Rows from block 7 of the denoiser of a small text-conditioned image diffusion model, named by matrix and row number. Rows with one number belong to one channel. Each number is 128 + 32 x the weight over its row's rms, rounded and kept within 0 to 255. All counts start at 0. After the name is the row's rms in percent of the matrix's.
After each channel's rows are labels from the 100 images, of 14976 (inputs lightly noised), where the channel reaches its highest value: "strongest on" is what is common among them. Only what is clearly more common there than usual is listed. The data: regions of photos with short descriptions (Visual Genome).
# convs0: first 3x3 conv (model.mid.0.convs.0.weight, 288x288x3x3, each kernel summed), inputs 216-287
# convs1: second 3x3 conv (model.mid.0.convs.1.weight, 288x288x3x3, transposed, each kernel summed), outputs 216-287

convs0.139 123 [149  89 134 142 147 167  87 201 101 105  98 119 137 211 160 156  96 164  89 164 125 123 134 195 105 156 135 119 139  61  79 119 125  81 190 136 198 164 119 144 118 153 146 142 131 123 118 114 105 107  92  68 108  78 134 139 114  79 129 116 122 106 205 183 168 105 126 155 153 164 172  92]
convs1.139 130 [ 94 149  78 110 141 150  80 124 184 138 130  70 104  72 141 145 139 139 129 154 158 129  69 116 102 106  96 108  61 137 130  78 130 133 159 103 136 107  67 136 129 116 110 125  92  87  57  74 126 142 119 102 127 154 150 142 185 133 160 159 100 138 162 133  79 164 119 113 148  70 136 127]
strongest on: text has "man"

convs0.20 101 [105 128 186 114 177 125  65 113 155 115 157 138 107 122 146  90 123 104 119 151 140 125 149 118  62 184  70 139  53 159 162 143  72 161 162 146  78 124 126 116 169 169 187 170 133 169 185 140 153 102 123 126 134 103  69 167 128 164 127 149 131  76 147 123 107 151 156  74 105 101 138 110]
convs1.20 090 [148 122 130 114 107 147 108 100 188 135 139 122 108 123 163  90 156 149  73 161 104 168 126  86  54 123 119 119  73 128 175 158 163 163  76  97 167 119 129 170 156 150 127 123  94 112 133 129  80 108 156  87 126  83 185 150 151 113 189 112 140  44 135 117 120 162  62 123 166 153 122 151]
strongest on: text has "wall"

convs0.148 063 [115 116 126 157 134 114 120 192  97 115 152 107 132 140 131 135  81 152 140 123 111 158  89 107 145  91 130  29 100 159 144 151 117 140  51 135 178 160 150 116 105  86 119 168 144 140 130 194 144  70 123 147 152  81 132 137  86 152 126 109 102 104  99 106  98 212 121 119 126 156 131 123]
convs1.148 067 [ 95 152  95 173 143 161 189 100 169 110 165 138 163 134 153 130 117 119 152  43 137 143 157 114 128  96 157 149  77 134 117 187 180 123 108 148  87 108 143 110 171  73 101 133 107 182 112 118 116 130 120 104 149  71 167 138 168 106 170  91 122  29  88  94 124 138 130 145 122  54 124 178]
strongest on: text has "wall"

convs0.30 115 [144 132  88  73 129  96 131 146  85 106 162 128 155 171  93 116 133  91 118 105  79 137 130 166  97 130 115  96 114  84 118 207 117 134  99 183 147  94  93 168  93  72 100 101 118 170 108  61 176 183  98 125  93 134 141 198 153 102 102 157 161 130 152 157 133 121 130 136 169  91  61 125]
convs1.30 116 [117 187  89 101 193 126 180 130 140 125 137 106  90 139 129 105 124  97 166  62 178 113 139 116 128 124 122 121 151 133 124 109 139 105 150 135 112 166 103 118 167 167  67 111 182 152 124 101  75 161 173 146 127 104 100 136 202  94  86 162 193 150 108 135 133  75 115 137  87 145 170  98]
strongest on: text has "horse"

convs0.124 113 [140 159 111 121  94 106 144 182 155 116 170 100 107 163 226 125 113 135 124 106 113  73 144 136  51 138 143 171 113 174 119  78 190 168  84 115 141 119 152  90 109 136  87 133 121 104 139 133 165 124 180 105 112 128 130 178 129 166  95 141 136  90 141  46 131 122 173 116 101 109 108 114]
convs1.124 106 [223 108 108 131 137 182  94 158  95 125 127 179 132 177 133  81 163 109 136 121 121 147 130 169  93 134 170 104  25 109 155  93 115 129 137 131 147 105 141  97 138 165  89  86 152 102 155 136  96  91 148 138 128 200 152 151  85 100 151 110 111  90  71 133 121 156 142 142  62 156 153 165]
strongest on: text has "sign"; text has "red"

convs0.14 118 [131 103 165 115 105 104 146 124  84 156 110 160 158 227 118 165 136 129 143  52 127  91 168 107  87  83  99 113 100 139 117 202 194 172 152 135 125  96 121  75 101 133  89 158  98 142 118 128 145 211 141 180 137 180 125  69 121 221 139  59 179 141 169  95 117 103 110 115 139 122 137  87]
convs1.14 111 [116 167 128 131  79 132 131 137 114 129 107 107 171 136 133 136 164  98 103  98  95 122 124 129 143 142  82 114 160 130 163 145 124 136 147  88 128 124 149 128 146  66 127 156 123 146  56 162 128 173 135 106  49 129 154  93 166  67 173 190 136 168  79 161 163 154 159 150 135 126 123 167]
strongest on: text has "sky"; text has "blue"

convs0.194 123 [149 155  90 142 196 155  58 153 159 150  97 141  93  96 101 147 159 142  77 146 137 100 202 130 137 113 103  84 145 169 117 139 121 127 151 168 174 145  90 121 134 124 165 160 128 185 134 145 144 130 154 155 148 161 150 145 145 104 101 165  57  93 115 224 169 139 170 157  93 161 158 130]
convs1.194 112 [ 35 102 102 103 153 182 149 194 109 142 141  97 136 127 195 145 138  98 116 116  98  93 119 154 131 164 132  96 162 130 129 129  69 145 152 126 154 179  90 129 153 121 111 164 145  98 144 132 136 133  97 129 111 116 139 184 180 102 113 117 104  81 123 193 116 162 132 152  92 138 155 114]
strongest on: text has "bus"

convs0.199 157 [ 91 144 133 147 108 125 137 112 112 144 182  68 147 158 178  79  99 141 120 131 126 120 135  69 187  99 166 128 110 100 109 226 144 133  83 142 106 112 174 111 102  95 104 107 114 154 153 152  94 116  84  99 109 105 113  70 102  73 135 101 104 131 132  82 166 138  99 120 127 132 131 103]
convs1.199 148 [127 103 137 131 103 132  67 110 182 144 179 219 139 181 102 104 151  96 123 127 125 123 110 104 116 135  94 115 141 160  85  35  79 133 108 122 118 118  88 175 134 132 140 136 183 107 125 159 150  98 148 107 127  92  93  96 199 138 115 105 122 148 139  77 135 145 115 101  98 181 101 126]
strongest on: text has "sign"

convs0.29 105 [116 125 117 150 162 109  79 136 100  97 117 147 162 109 109  82 105 146 155 145 159 131 140 137 149 166 121  96 144 177 165 117 125 111 174 140 151 169 143  93 134 132 126 187 148 127 167 133  79 141 171 117  97 118 197 173 144  94 152 139 172 125 106 168 103 135 123  97 136 143 165 106]
convs1.29 105 [105 132 165 103 117 189 156 111 197 135 101 154 125 163  72 136  99 135 148 117 181  85 126 117 108 185 145 149  90  73  94  73 114 143 144 157  92 162 172  95  95  84 117 117 100 165 159 133 125  72 101 158 115 110 120 147  81 140  94 157 129  90 119 200 139 163 109 127 140 155 157 122]
strongest on: text has "man"