{"horizontal_flip": true, "text_encoder_fused_qkv": true, "text_encoder_qk_norm": false}
Rows from block 4 of the denoiser of a small text-conditioned image diffusion model, named by matrix and row number. Rows with one number belong to one channel. Each number is 128 + 24 x the weight over its row's rms, rounded and kept within 0 to 255. All counts start at 0.
After each channel's rows are labels from the 100 images, of 14976 (inputs lightly noised), where the channel reaches its highest value: "place" is the part of the image that holds the peak. Only what is clearly more common there than usual is listed. The data: regions of photos with short descriptions (Visual Genome). In brackets: how many of the 100.
# convs0: first 3x3 conv (model.enc.1.1.convs.0.weight, 192x192x3x3, each kernel summed), inputs 0-47
# convs1: second 3x3 conv (model.enc.1.1.convs.1.weight, 192x192x3x3, transposed, each kernel summed), outputs 0-47

convs0.161 [122 106  69 135 116 159 115 143  72  82 114 130 128 115  94 157 117  92 131 154  99 147 157  98 132 142 130 124 154 135 151 156  86 154 122 125 178 123 126  73 138 135 152 114 100 126 109 117]
convs1.161 [135 171 171 142 131 118 140 135 138 153 144  81 149 120 144 123 125 117 148 146 166 121 104 150 143 125 129 113 109 106 140 130 123 105 118 112  96 111 124 136 133 125 143 143 137 144 141 161]
place: top centre (33)

convs0.51 [107 158  94 140 149 134 135 124 152  97 169 149 114 189  90 149 121 127 116 131  71 145 129 123 132 146 194 110 143 137 131 118 150  79 112 115 124  98 114 134 159 121 122 134 151 139 137 146]
convs1.51 [149 144 130 122 102 152 110  96 175 134 156 119 137 126 189 164 133 168 107 160 157 115 152 191 158 119 138 166 145 203 123 107 174 135 149 144  98 106 145 123 110 133 122 104 114 118 137 108]
place: middle left (50)

convs0.128 [109 126 168 138 151 137 123 178 106 187 141 120 166 127 139 123 172  85 135 117 111 118 136 123 110 106 120 157 151 113 123  75  89 118 112  90 134 107 152 120 118 104 135 118  89 130 153 121]
convs1.128 [131 153 104 127 108 183 124 148 215  96 125 164 145 130 112 151  98 156 137 119 149 147 131 162 145 149 147 166 136 123 144 184 156 134 157 152 127 138  90 102 115 145 125  85 111 105  94 134]
place: middle right (55)

convs0.152 [168 154 131 124  93  84 117 145 136 116 170 110 159 135  99 140 139 113 106 110 113 136 122 118 131 117 191 142 101 126 143  94 112 124 118 141 116 108 129 138 136 111 139 124 115  91 164 157]
convs1.152 [108 103 137 134 154 168 116 135 149 145 125 112 111 130 163 130 124 133 111 140 171 146 131 154 118 142 130 144 170 120 159 124 111 124 170 106 110  96 140 108  96 122 120 108 113 132  88 146]
place: middle left (32); top left (31)

convs0.169 [111 116 124 136 136 169 160  92 143 177  98 123 140 130 183 133  96 162  98 149 136  72 122 140 124 140 144 125 114 119 173 150 145 153 113  63 139  95  84 150 111 125 112 129  92 110 115  92]
convs1.169 [145 156 147 173 122 129  79 141 138  80 142 160 111 111  97 156 126 120 109 115 141 162 129 140 151 141 160 140 135 185  76 170 141 131 126 131 161 123 121 130 162 124 174 134 112 123 130 101]
place: middle right (28)

convs0.153 [139 126 144 125 160 150  81 113 149 107 111 140 127 130 189 109 122  87 150 136 148 134 138 173 113 146 160  82 151 107 116 140 124 180 128 151 149 113 156 159 151 127 128 137 131  88 161 149]
convs1.153 [138 142 118 127 108 126 173 111 109 126 148 106 149  95 117 166 146 171 133 140  96 129 119 105 118 107 111 136 126  78 155 115 109 108 103 137 147 166 112 128 126 152 147 136  88 148 149 154]
place: bottom centre (34)

convs0.101 [169 137 115 141 129 156 144  94 134 105 105 127 128 151 109 152  92 144 118 156 105 136 119 121 135 149 203 125 128 102 166 146  83 117 128  88 107 143 116 152 101 104 117 105 103 123 149 122]
convs1.101 [102 115 142 101 116 128 156 126 130 123  84 123  94 120 145 107 144 116 108 128 128 105 108 146 150 111  99 128  78  67 111 145 162 104 141  99 114 140 148 139 151 143 116 114 121  98  92 126]
place: top centre (32)

convs0.78 [141 130  78 181 137 120  90 115 150 119 107 169 131 127 135 136 142  96  48 150 123  95  59 128 106 136 131 119 126 148 106 167 112 140 110 157 117 181 155 112 137 133 159  91 133 146 121 110]
convs1.78 [ 99  93 122 123 113 149 145 113 187 160 133 111 145 171 106 145  81  99 113 163 148 132 149 108  95  90 104 115 123 128  98 152 154 140 131 100 129  73 166 159 131 110 126 129 129 108 152 117]
place: top right (27)

convs0.20 [139 170 151 162 102 160  96 129 109  92 109  83  93 147 126 169 137 137 117 109 124 129 142 108 153 131 172 140 133 136  98 134 160 136 128 119 131 119  75 138 147 119 146 131 152 129  95 179]
convs1.20 [161 139 135 147 133 132 135 158 119 149 149 116 146 105 106  79 148  93 140 138 157 147 112 155 151 114 108 120 106 115 139  94 117 113 148 105 152 146 135 119 104 121 184 128 120 132 124 131]
place: bottom centre (29)

convs0.86 [162  74 114  89 132 110 132 162 131 175 129 115 147 142 131 150 122 111  74 155 139 122 113 148 118 114 153 148 172 153 125 141 132 110 107 138  94 111 103 110 137 119 121 134 131 137 137 136]
convs1.86 [137 143 175 148 133 122 121 146 155 153 124 128 118  96 111 110 150 149 124 153  86 150 164 160 116 134 139 130 160 153 134  81 133 171 175 114 117 119 184 125  98 120 122 139 101 141 135 114]
place: bottom right (33); top right (32)

convs0.124 [139 145 125 130 148 116 137  89  98 140 136  74 142 143 118 124  85 129 127 127 137 141 122 148 162 119 140 111 123 119 151 124 117 147 142 148 174 103 135 125 175 137 113 155 160 118 143 105]
convs1.124 [159 129 104 131 161 120 151 155 133 114 161 174 149 140 165 112 158 126 160 146 144 132 120 103 116 109 141 161 135 140 122 135  96 132 143 113 101 149 120 131 137 130 121  90 130 166 140 143]
place: bottom left (30)

convs0.73 [152 130  91 125 120 160 103 166 127 152 162 111 160 143 105 167 128  81 134 159  95 124 127 170 122 123 130 123  93 122 134 119 122 157 126 117 124 145 130 106 144 138 145 131 137 175 123 108]
convs1.73 [123 107 115 116 106 100 125 177 119 117 102 180 121 140 129 108 140 144 139 148 183 121 123 123 130 127 101 142 143 135 119 117 153 133  88  92 121  95 168 119  90 134  53 123 154  77 147 158]
place: bottom right (64)

convs0.48 [135 129 179 101 120 161 160 129 182 143 107 169 115 108 120 106 171 139 148 122 128 126  96 140 128 142 121 132 139 127 177 160 123 121 155 140 124 132 152 159 195 130 142 144 125 140 173 179]
convs1.48 [149 131 144 164 150 126 169 116 125  91 107 106 158 142 188 141 158 142 147 130 111 156 111 134 157 184 119 107 124  60 155 160 148 139 156 109 154 138 107 157 146 129 116 170 150 148 151 185]
place: bottom centre (35); bottom right (29)

convs0.50 [142 117  79 154 126 143  81 101 141 156 140 150 135  92  99 115 114 131 145 118 116 128 172 107  81 145 117 117 141  61 139 134 139 111 129 156 128 172 131 127 121 138 124  98 100  80  92 100]
convs1.50 [121 150 137 137 136 135 159 109 106 101 151  87 141 122 124 117 106 165 146 101 148 147  73 134 155 113 152 111 136 116  95 115 115 160 120 120 104 122 144 122 125 118 173 114 139 138 158 146]
place: bottom centre (42)

convs0.81 [148 188 151 142 111  85 136 135 120 134 126  72 123 137 132 114 124 197 130 138 136 117  94 116 138 159  99 141 149 104 157 131 121 127 136 136 118 122 119 124 152 108 131 105 122 171 119 133]
convs1.81 [129  86 121 138 151 166  95 144 128 163 166 200 133 156  81 105 179 105  97 121 133 122 165 154  97  70 163 164 136 121 114 147 120 117 119 151 116 103 142  97 109 141 147 125 113 102 105 110]
place: top centre (42)

convs0.182 [143 142 133 133 171 131 195 168 112 144 171 138 108 105 106 137 123 148 114 112 164 147 109 135 144 154 118 128 126 139 106 109 148 108 116 127 139 166 179 174 114 120  92 104 126 108 112 150]
convs1.182 [163 121 140  98 133 171 124  93 161 125 126  76 133 101 136 131 137 101 153 126 120 104 115 165 183 155 140 137 136 166 148 128 139 122 125 155 174 137 131 179 159 108  92 160 150 128 104 137]
place: bottom centre (33)

convs0.116 [109 150 154 101 136  98 100 152 146 195  94 129 108 127 149 140 114 136 155 112 106 126 114 182 126 152 110 121 152  75 133 103 127 150 115 128 109  78 162 112 178 135 118 120  95 115 109 159]
convs1.116 [110 156 127 135 122 213 135 134 133 109 138 136 143  90 124 135 139 119 141 124 164 147 153 145 159 129 136 172  57 128 164 180  99  83 106 150 155 162  69 122 134 163 126 149 124 122 102 125]
place: top right (48); top centre (37)

convs0.102 [127 122 155 100 123 147 154 120 110 109 132 151  86 160 123 109 122 127 130 121 111 147 137 121 117 118 137 117 122 127 178 159  82 101 157 140 180  92 125 159 165  88 109 146 130 121 153 132]
convs1.102 [138 142 108 161 146 135 155 128 131 139 130 149 147  88 151 147  88 126 138 142 135 141 130 122  74 129 102 131 169 161 102  74 106 144  93 196 107 132 107 181 146 117 120 120  78 136 115 137]
place: bottom centre (37)

convs0.151 [117 149 122 156 100 164  93 115 123 126 116 124 173 113 158 147 147 136 112 163  98 141 125 128 154 114 121 106 187 143 149 137 146 113 101  85 143 129  73 116 145 112 122 129 171 103 145 148]
convs1.151 [144 100 161 152 144 107 126 132 147 114 139 128  94  99 152 163 108 148 163 107 144 145 112 136 189 133  80 152 121 169 150 120 107 147 137 141 108  81 160 181 124 145 129 149 130 160  79 142]
place: bottom centre (42)

convs0.53 [144 140 124 126 135 114 103 115 158  96  88 159 168 135 154 121 127  95 129 140  86 131 117  95 123 148 185 129 119 139 116 131 175 154 124 126 158 107 104 114 144 117 135 126 176 115 152 149]
convs1.53 [154 102 156 102 112 151 159  94 137 125 129 129 146 120 167 165 144 144 129 123 176  99 125 126 123 110  87 139 154 126 139 142 124 148 142 138 144 126 180 168 109 110 113 144 113 123 159 130]
place: centre (34)

convs0.158 [118 142 108 100  99 144 126 104 171 103 112 133 119  70 116 177 136 163 133  84 122 156 127 127 109 126 181 109 123 167 167 127 154 160 166 138 134 125 120 133 133 123 140 143 102 158 114 123]
convs1.158 [130 138 146 124 169 106 141 122 117  90 145 112 117  93 200 106 185 112 103 132 143 132 105  98 178 139 103 117 114 158 100 122 106 107 135 139 110 116  94 153 144 137 105 170 161 106 151 138]
place: centre (54)

convs0.10 [112 118  81 108 109 122 107 127  90  80 150  92  85 108 138 106 164 100 119  84 104 165 143 102 127 128 130 102 141  94 107  72  94 147  71 114  98 125 104 154  95 127 132 107 139 132 101 122]
convs1.10 [124 108 147 121 146 111 142 140 136 114 101 102 110 176 107 130 112 114  85  82 129 103  73 102 110 151 101 110 100 142 158 142 149 117 148 155 132 152 160 100 170 130 146 144 162 128 137 156]
place: bottom centre (31); bottom left (25)

convs0.43 [113 158 174 153 121  57 116  93 181 157 109  86 128 148 153 124 150  87 114 105 122 112 115 116  95 148 105  81 122  97 153 151 149 140 125 111 132 132 119 162  73 132  92 113 108 129 142 132]
convs1.43 [120 114 114 123 135 167 125 153 106 125 154 135 118  99 109 191 124 133 160 107 124  86 136 119 169 139 105 131 141 136 125  75 150 115 125 137 136 136 170  70 166 117 150  96 152 137 138 115]
place: middle left (39)

convs0.118 [121 147 126 137 132 150 142 188 167 158 158 145 145 169 153 160 199 139 128 121 118 197  90 142 163 159 137 156 136 118 146 126 110  83 161 135 130  85 146 130 129 130 121 151 156 160 117 161]
convs1.118 [120 104 135 147 140 135  91 114 119 117 139 102 134  83  88 145 112 138 141 136 121 118 113 150  85 104 147  86 163 149 144  63 127 113  95 111  89 184 120 102 118 125 131 126  88  95 150 105]
place: bottom right (34)

convs0.95 [127 114 149 123 132 152  88 156 146 138 167 140 121 120 111 108 137 128 174 135 114 108 145 114 155 105 167 171 115  99 154  88 159 152  91 138 137 147 176 157 142 173 157 136 151 132 117 136]
convs1.95 [141 129 138 144 122 134 179 157  93 102 166 105 143  97 107  83 128 165 165 134 112 119 155 108 147 157 168 122 125  85 137 160 116 136 124  65 159 115 148 138 119 168 135 139 154 134  83 134]
place: centre (35)

convs0.154 [143 120 116 113 101 127 127 179 138 104 104 121 176  95 125 174 145 113 128 156 140 133 144 101 144 141 100 127 170 129 130 131 127 103 122 131 144  49 123 134 146  87 155 146 122 136 153 190]
convs1.154 [150 114 138 119 140 109 113 125 164  97 179 136 117 124 102 105 107 188 115 134 146 161 135 166 102 152 128  97 125 133 174 188 166 142 129 130 122 164  78 152 126 151 148  82 120  90 128 137]
place: bottom right (33)

convs0.23 [ 89 117 114 110  84  86 135  94 110 125  94 127 113 150 122 116 114 124 145 174  84 111 106 112  99 126  92 125 135 107 106 181 165 139 132 100 127 119 110 158 100 117 151 101  97 129  86 117]
convs1.23 [143 146 151 106 107 146 145 138 141 154 182 120 126  96  90 107  86 144  85 150 107  81 139 141 171 121 130 174 159 146 173  89 129 139 104 170 143 122 150 161 149 173 127 109 129 133 152 133]
place: top left (28)

convs0.162 [152 152 106 119 112 115 147 127 150 103 110 118 135  81 168 104 148  97 147 129 131 131  96 163 163 121 191 128 114 119 109 127 155 109 145  89 112  79 120 118 135 124 150 153  89 168 133 120]
convs1.162 [126 114 156 152 163 138 139 104 120 103 124 104 122 123 154 145 109 142 108 137 166 128 109 112  84 131 141  95 134 104 130 128  88 180 108 141 124 188 100 133 171 141 105 155 144 115 143 105]
place: centre (39)

convs0.160 [150 126 126  96 113 144 164 127 117 105 126 119 129  97 112 164 101  77 118 146 136 167 117  89  74 131 126 137  82 134 132 134 169 100 126 137 143  93 122 166 113 152 144 144 171 101 122 150]
convs1.160 [122 107  96 106 168  89 122 149 134 120 109 130 165 115 142  69 149 137 152 168 169 104  76 121 146 123 129 117 152 103 131 126 117 139 126 111 134 138 141 125 173 129 126 153 132 120 121 150]
place: centre (43)

convs0.147 [186 132 120 152 115 176 116 113 134 119 117 165 145 103 108 139 138 151 158 153 104 125 115 162 119 172 150 138 127 179 155 122 137 141 100 115 141 105 152 127 154 153 144 113 100 164 164 135]
convs1.147 [ 82 102  90 130 115 145  90 163  92 150 151 116 120 135 157 158 118  99 108 125 112 120 125 133 149 121 117 108 141 101 109  55 100 119 153 128 102 103 100  98 116 137 115 161 137 141 117  88]
place: top left (38)

convs0.34 [145 119 157 148 114 147 125 113 175 157 165  96 127 177 130 153 132 116 104 137 115 145 114 137 132 100 138 149 125 136 140 167 115 137 114 123 122 134  65 109 140 132 115 142 104 166 163 188]
convs1.34 [103 114 113 149 124 122 154 135 129 130  94 139  91 151 139 127 126 134 109 123 128 143 137 117 171 129 144 138 116 102 134 105 145 122 128 107 117 156 122 103 151 143  65 118 148 138 108 108]
place: top left (26)

convs0.35 [113 113  81 146 139 122 126 162 179 125  96 114 136 121 156 162 126 122 103 101  88 137 119 105 131 106 137 120 119 146 119 151 158 171 108 100 127 167 119 161 133 103 128 130 126 120 162 114]
convs1.35 [183 127 156 127 132 116 147 110 111  96 165 101 117 147 108 130 105  85 136 119 114 154  98 137 118 160  76 107 129  85 135 112  98 130 138 132 161  71 148 132 129 166 139 109 169 141  90 159]
place: bottom right (41)

convs0.64 [128 114 156 119 138 136  98 149 167 132 164 114 137 112 164 103 123 161 131 147 150 106 140 112 103 131 130 169 147 135 146  78 160 150 160 154  87 148 131 142 122 152 119 100 127 139 136 114]
convs1.64 [125 103 132 152 153 111 125 115 135 138 148 108 136 102 124 160 140 134 117 143  92 145 122 125 147 145 144 106 178  82 131 120 136 153 179 131 123 167 117 120  93 117 188 141 143 151 120 122]
place: centre (32)

convs0.24 [124 115 126 149 198 129 148 107 154 113 120 100 135 152 151 139 174 111 152 130 124 124 160 106 119 163 151 139 120 159 115 187 119 111 127 122 157  86  99 167 129 134  98 132 149  62 140 152]
convs1.24 [161 157 148  81  96 106 156 152 137 190 139 174 138 130 152 107 135 127 113 146 103 128 131 125 142 131 131 115 143 151 151 178 160 164 152 119 129  69  93 150 144 142 114 110 140 151 113 148]
place: middle left (41)

convs0.11 [122 125 109  91  98 101 121 160 150 151 124 126 128 155 112 153  82 154 102 135 130 132 145 145 146 136 108 131 126 132  83 157 121 136  89 157 128 157 104 150 146 141 132 103 116 135 116 128]
convs1.11 [153 132 144 138 145 131 113 153 105 123 151 127 148 104 156 100 131 132  96 143  97  99 134 125 103 142 135 125 148 136 180 115 134 169 147 112 135  96 111  89 128 139 149 130 133 171 149 149]
place: middle right (31)

convs0.186 [126 100 143 113 133 132 145 105 120  87 142 119 146 107 152 156 122 112 157 164 118 165 122 138 133 158 169 108  88 120 163 167 106 130  94 109 137 172 161 133 120 150 152 138 165 151 162 125]
convs1.186 [102 166 118 125 141 101 130 123 117 173 125 117 120 108 134  80  96 153 144 104 142 127 137  95 153  98 124 112  94 164 108 162 133 120 138 124 167 138 150 158 151 115 147 158 138  69 122 113]
place: centre (54)

convs0.179 [117 134 113 155 122 163 146  99 148 115 112 110 111 132 124 103 111 132 134 137 152 158 141 104 109 142 111 106 137 119 178  93 118 125 154 145 145 130 128 128 126 122 117 152 121 155 142  97]
convs1.179 [148 127 140 144 125 115  83  87 150 109  55 101 139 125 124 140 162  83 154 112 110 130 111 113 167 119 167 145 108  91 115 135  99 159 122 168 162 142 122 141 116 127 166 163 126 130 134 142]
place: centre (50)

convs0.164 [ 82 134 150 103 111 148 133 108 150 143  78 139 145  88 123 136 140 126 152 122 143 146 139 123 128 109 133 109 107 118 139 129 117 106 173 135 169  79 138 104 134 132 155 145  97 144  94 157]
convs1.164 [135 120  96 143 115  88 106 156 129 131 123 117 137  80 133 111 111 112 137 152 132 117  96  71  82 127 140 126 139 133 112  71 134 149 115 134 136 196  90 150 142 136 112 156 112  86 138 126]
place: centre (36)

convs0.107 [141 143 136 100 119 139 106 125 173 114  93 126 124 121 126 137 152 104 140  99 135 161  91 107 150 103 179 138 171 120 191 158 166 160 141  92 148 128 101 154 173 109 110 157 123 128 130 148]
convs1.107 [133 112 134 152 123 111 131 122 134 138  90 107  95 115 161 116 138 140 137 128 139 122 147 143 121 141  81 130 124 139  87 108 128 102 141 168 165 146 109 163 146 101  97 108  91 159 116 133]
place: centre (43)

convs0.49 [104 143 139 173 168 137 163 138 114 141 151 153 152 153 108  92 148 177 140 151 113 161 118 142 165 117 147 123 161 118 141 143 159 156 138 126 116 123  82 117 127 159 114  94 159 112 149 144]
convs1.49 [106 126 147 132 113 102 156 136 116 118 102 121 109 127 130 101  96 123 130 126 135  70 158 143  91 131 161 166 151 145 143 155 107 129  98  77 116 135 113  96 105 157 166 121 119 122 109 114]
place: top centre (41)

convs0.31 [126 126 140  76 113 136 125  93 138 124 173 145 115 124  97 126 118  86 141 128  95 152 125 107 100 142 141 139 132 100 161 173  70 173 100 124 172 179  84 131 139 133 154  96 115 135 105 150]
convs1.31 [135 121 102  82 129 119 140 176  76 131  89 115 142  86  95 129 170 106 126 111 136 120 156 111 150  83  82 150 111 195  96 135 121  88  95 124 126 114 125  87 113 103 114 108 110 131 111 145]
place: top left (40)

convs0.133 [156 136 140 133 138 114 142  92 128 153 113  99 125 125 123 118 179  93 132 183 146 115 125 175  98 127 112 152 100 120 151 167 140 137 115 121 133  97 111 139 152 164 107 117 129 120  81 116]
convs1.133 [160 139 116 101 126 101 131 160 123 116 140 137 141 119 102 114 133 107 111 115 130 116 130 165  98 111 110 152 124 188 129 147  67 135 133 106  94 151 153 108 140 109 147 106 131  99 168 126]
place: middle left (36)

convs0.104 [138 137 139 155 134 100  89 161 141 135 134 129 145 151  93 105 112 106 136 141 135 140 134 130 138 114 139 112  98 147 114  90 124 130 122 176 139 147 107 113 122 131 130 116 102 117 125 115]
convs1.104 [138 123 131 140  88 139 110 180 131 141 137 114 118 140 159 132 103 140 126 130  90 147 158 137 166 139 157 130 119  90  87 129 140 122  86 102 110 137 118 123 123 122  73 144 129 143 159 124]
place: bottom right (29); bottom centre (29)

convs0.56 [164  77 127 146 116 184 144 193 161 139 136 164 147 124 124 142 153 110 113 111 159 118 106 141  84 123 160 122 169 136 132  76 150 148 113 157 145 130 128 121 114 107 149 142 133 145 153 188]
convs1.56 [111 139 117 146 153 130 124 120 110  97 122 138 168 171 101 154 145 137 121 140 114 176  87 139 132  81 133 108 126 118 124  89 131 135 156 156 115 106 172 173  99 114 115  68 125 131 171 137]
place: bottom right (41); bottom centre (34)

convs0.60 [167 102 105 152 166 141 117 104 151 105 112  95 109 129 135 141  94 185  80 141 129 124 103 120 102 126 158 164 150 155 111 136 136 148 120  99 155 100 152  99 128 109 157 107 100 148 143 146]
convs1.60 [111  63 101 111 173  92 187 136  57 212 151 111 102 131 151 132 178  63 104 140 123 135 143 158  83 148 139 110 139 112 131  88 153 128 124 111 120 108 121 127 128 109 133 120 117 127 111 103]
place: middle left (28)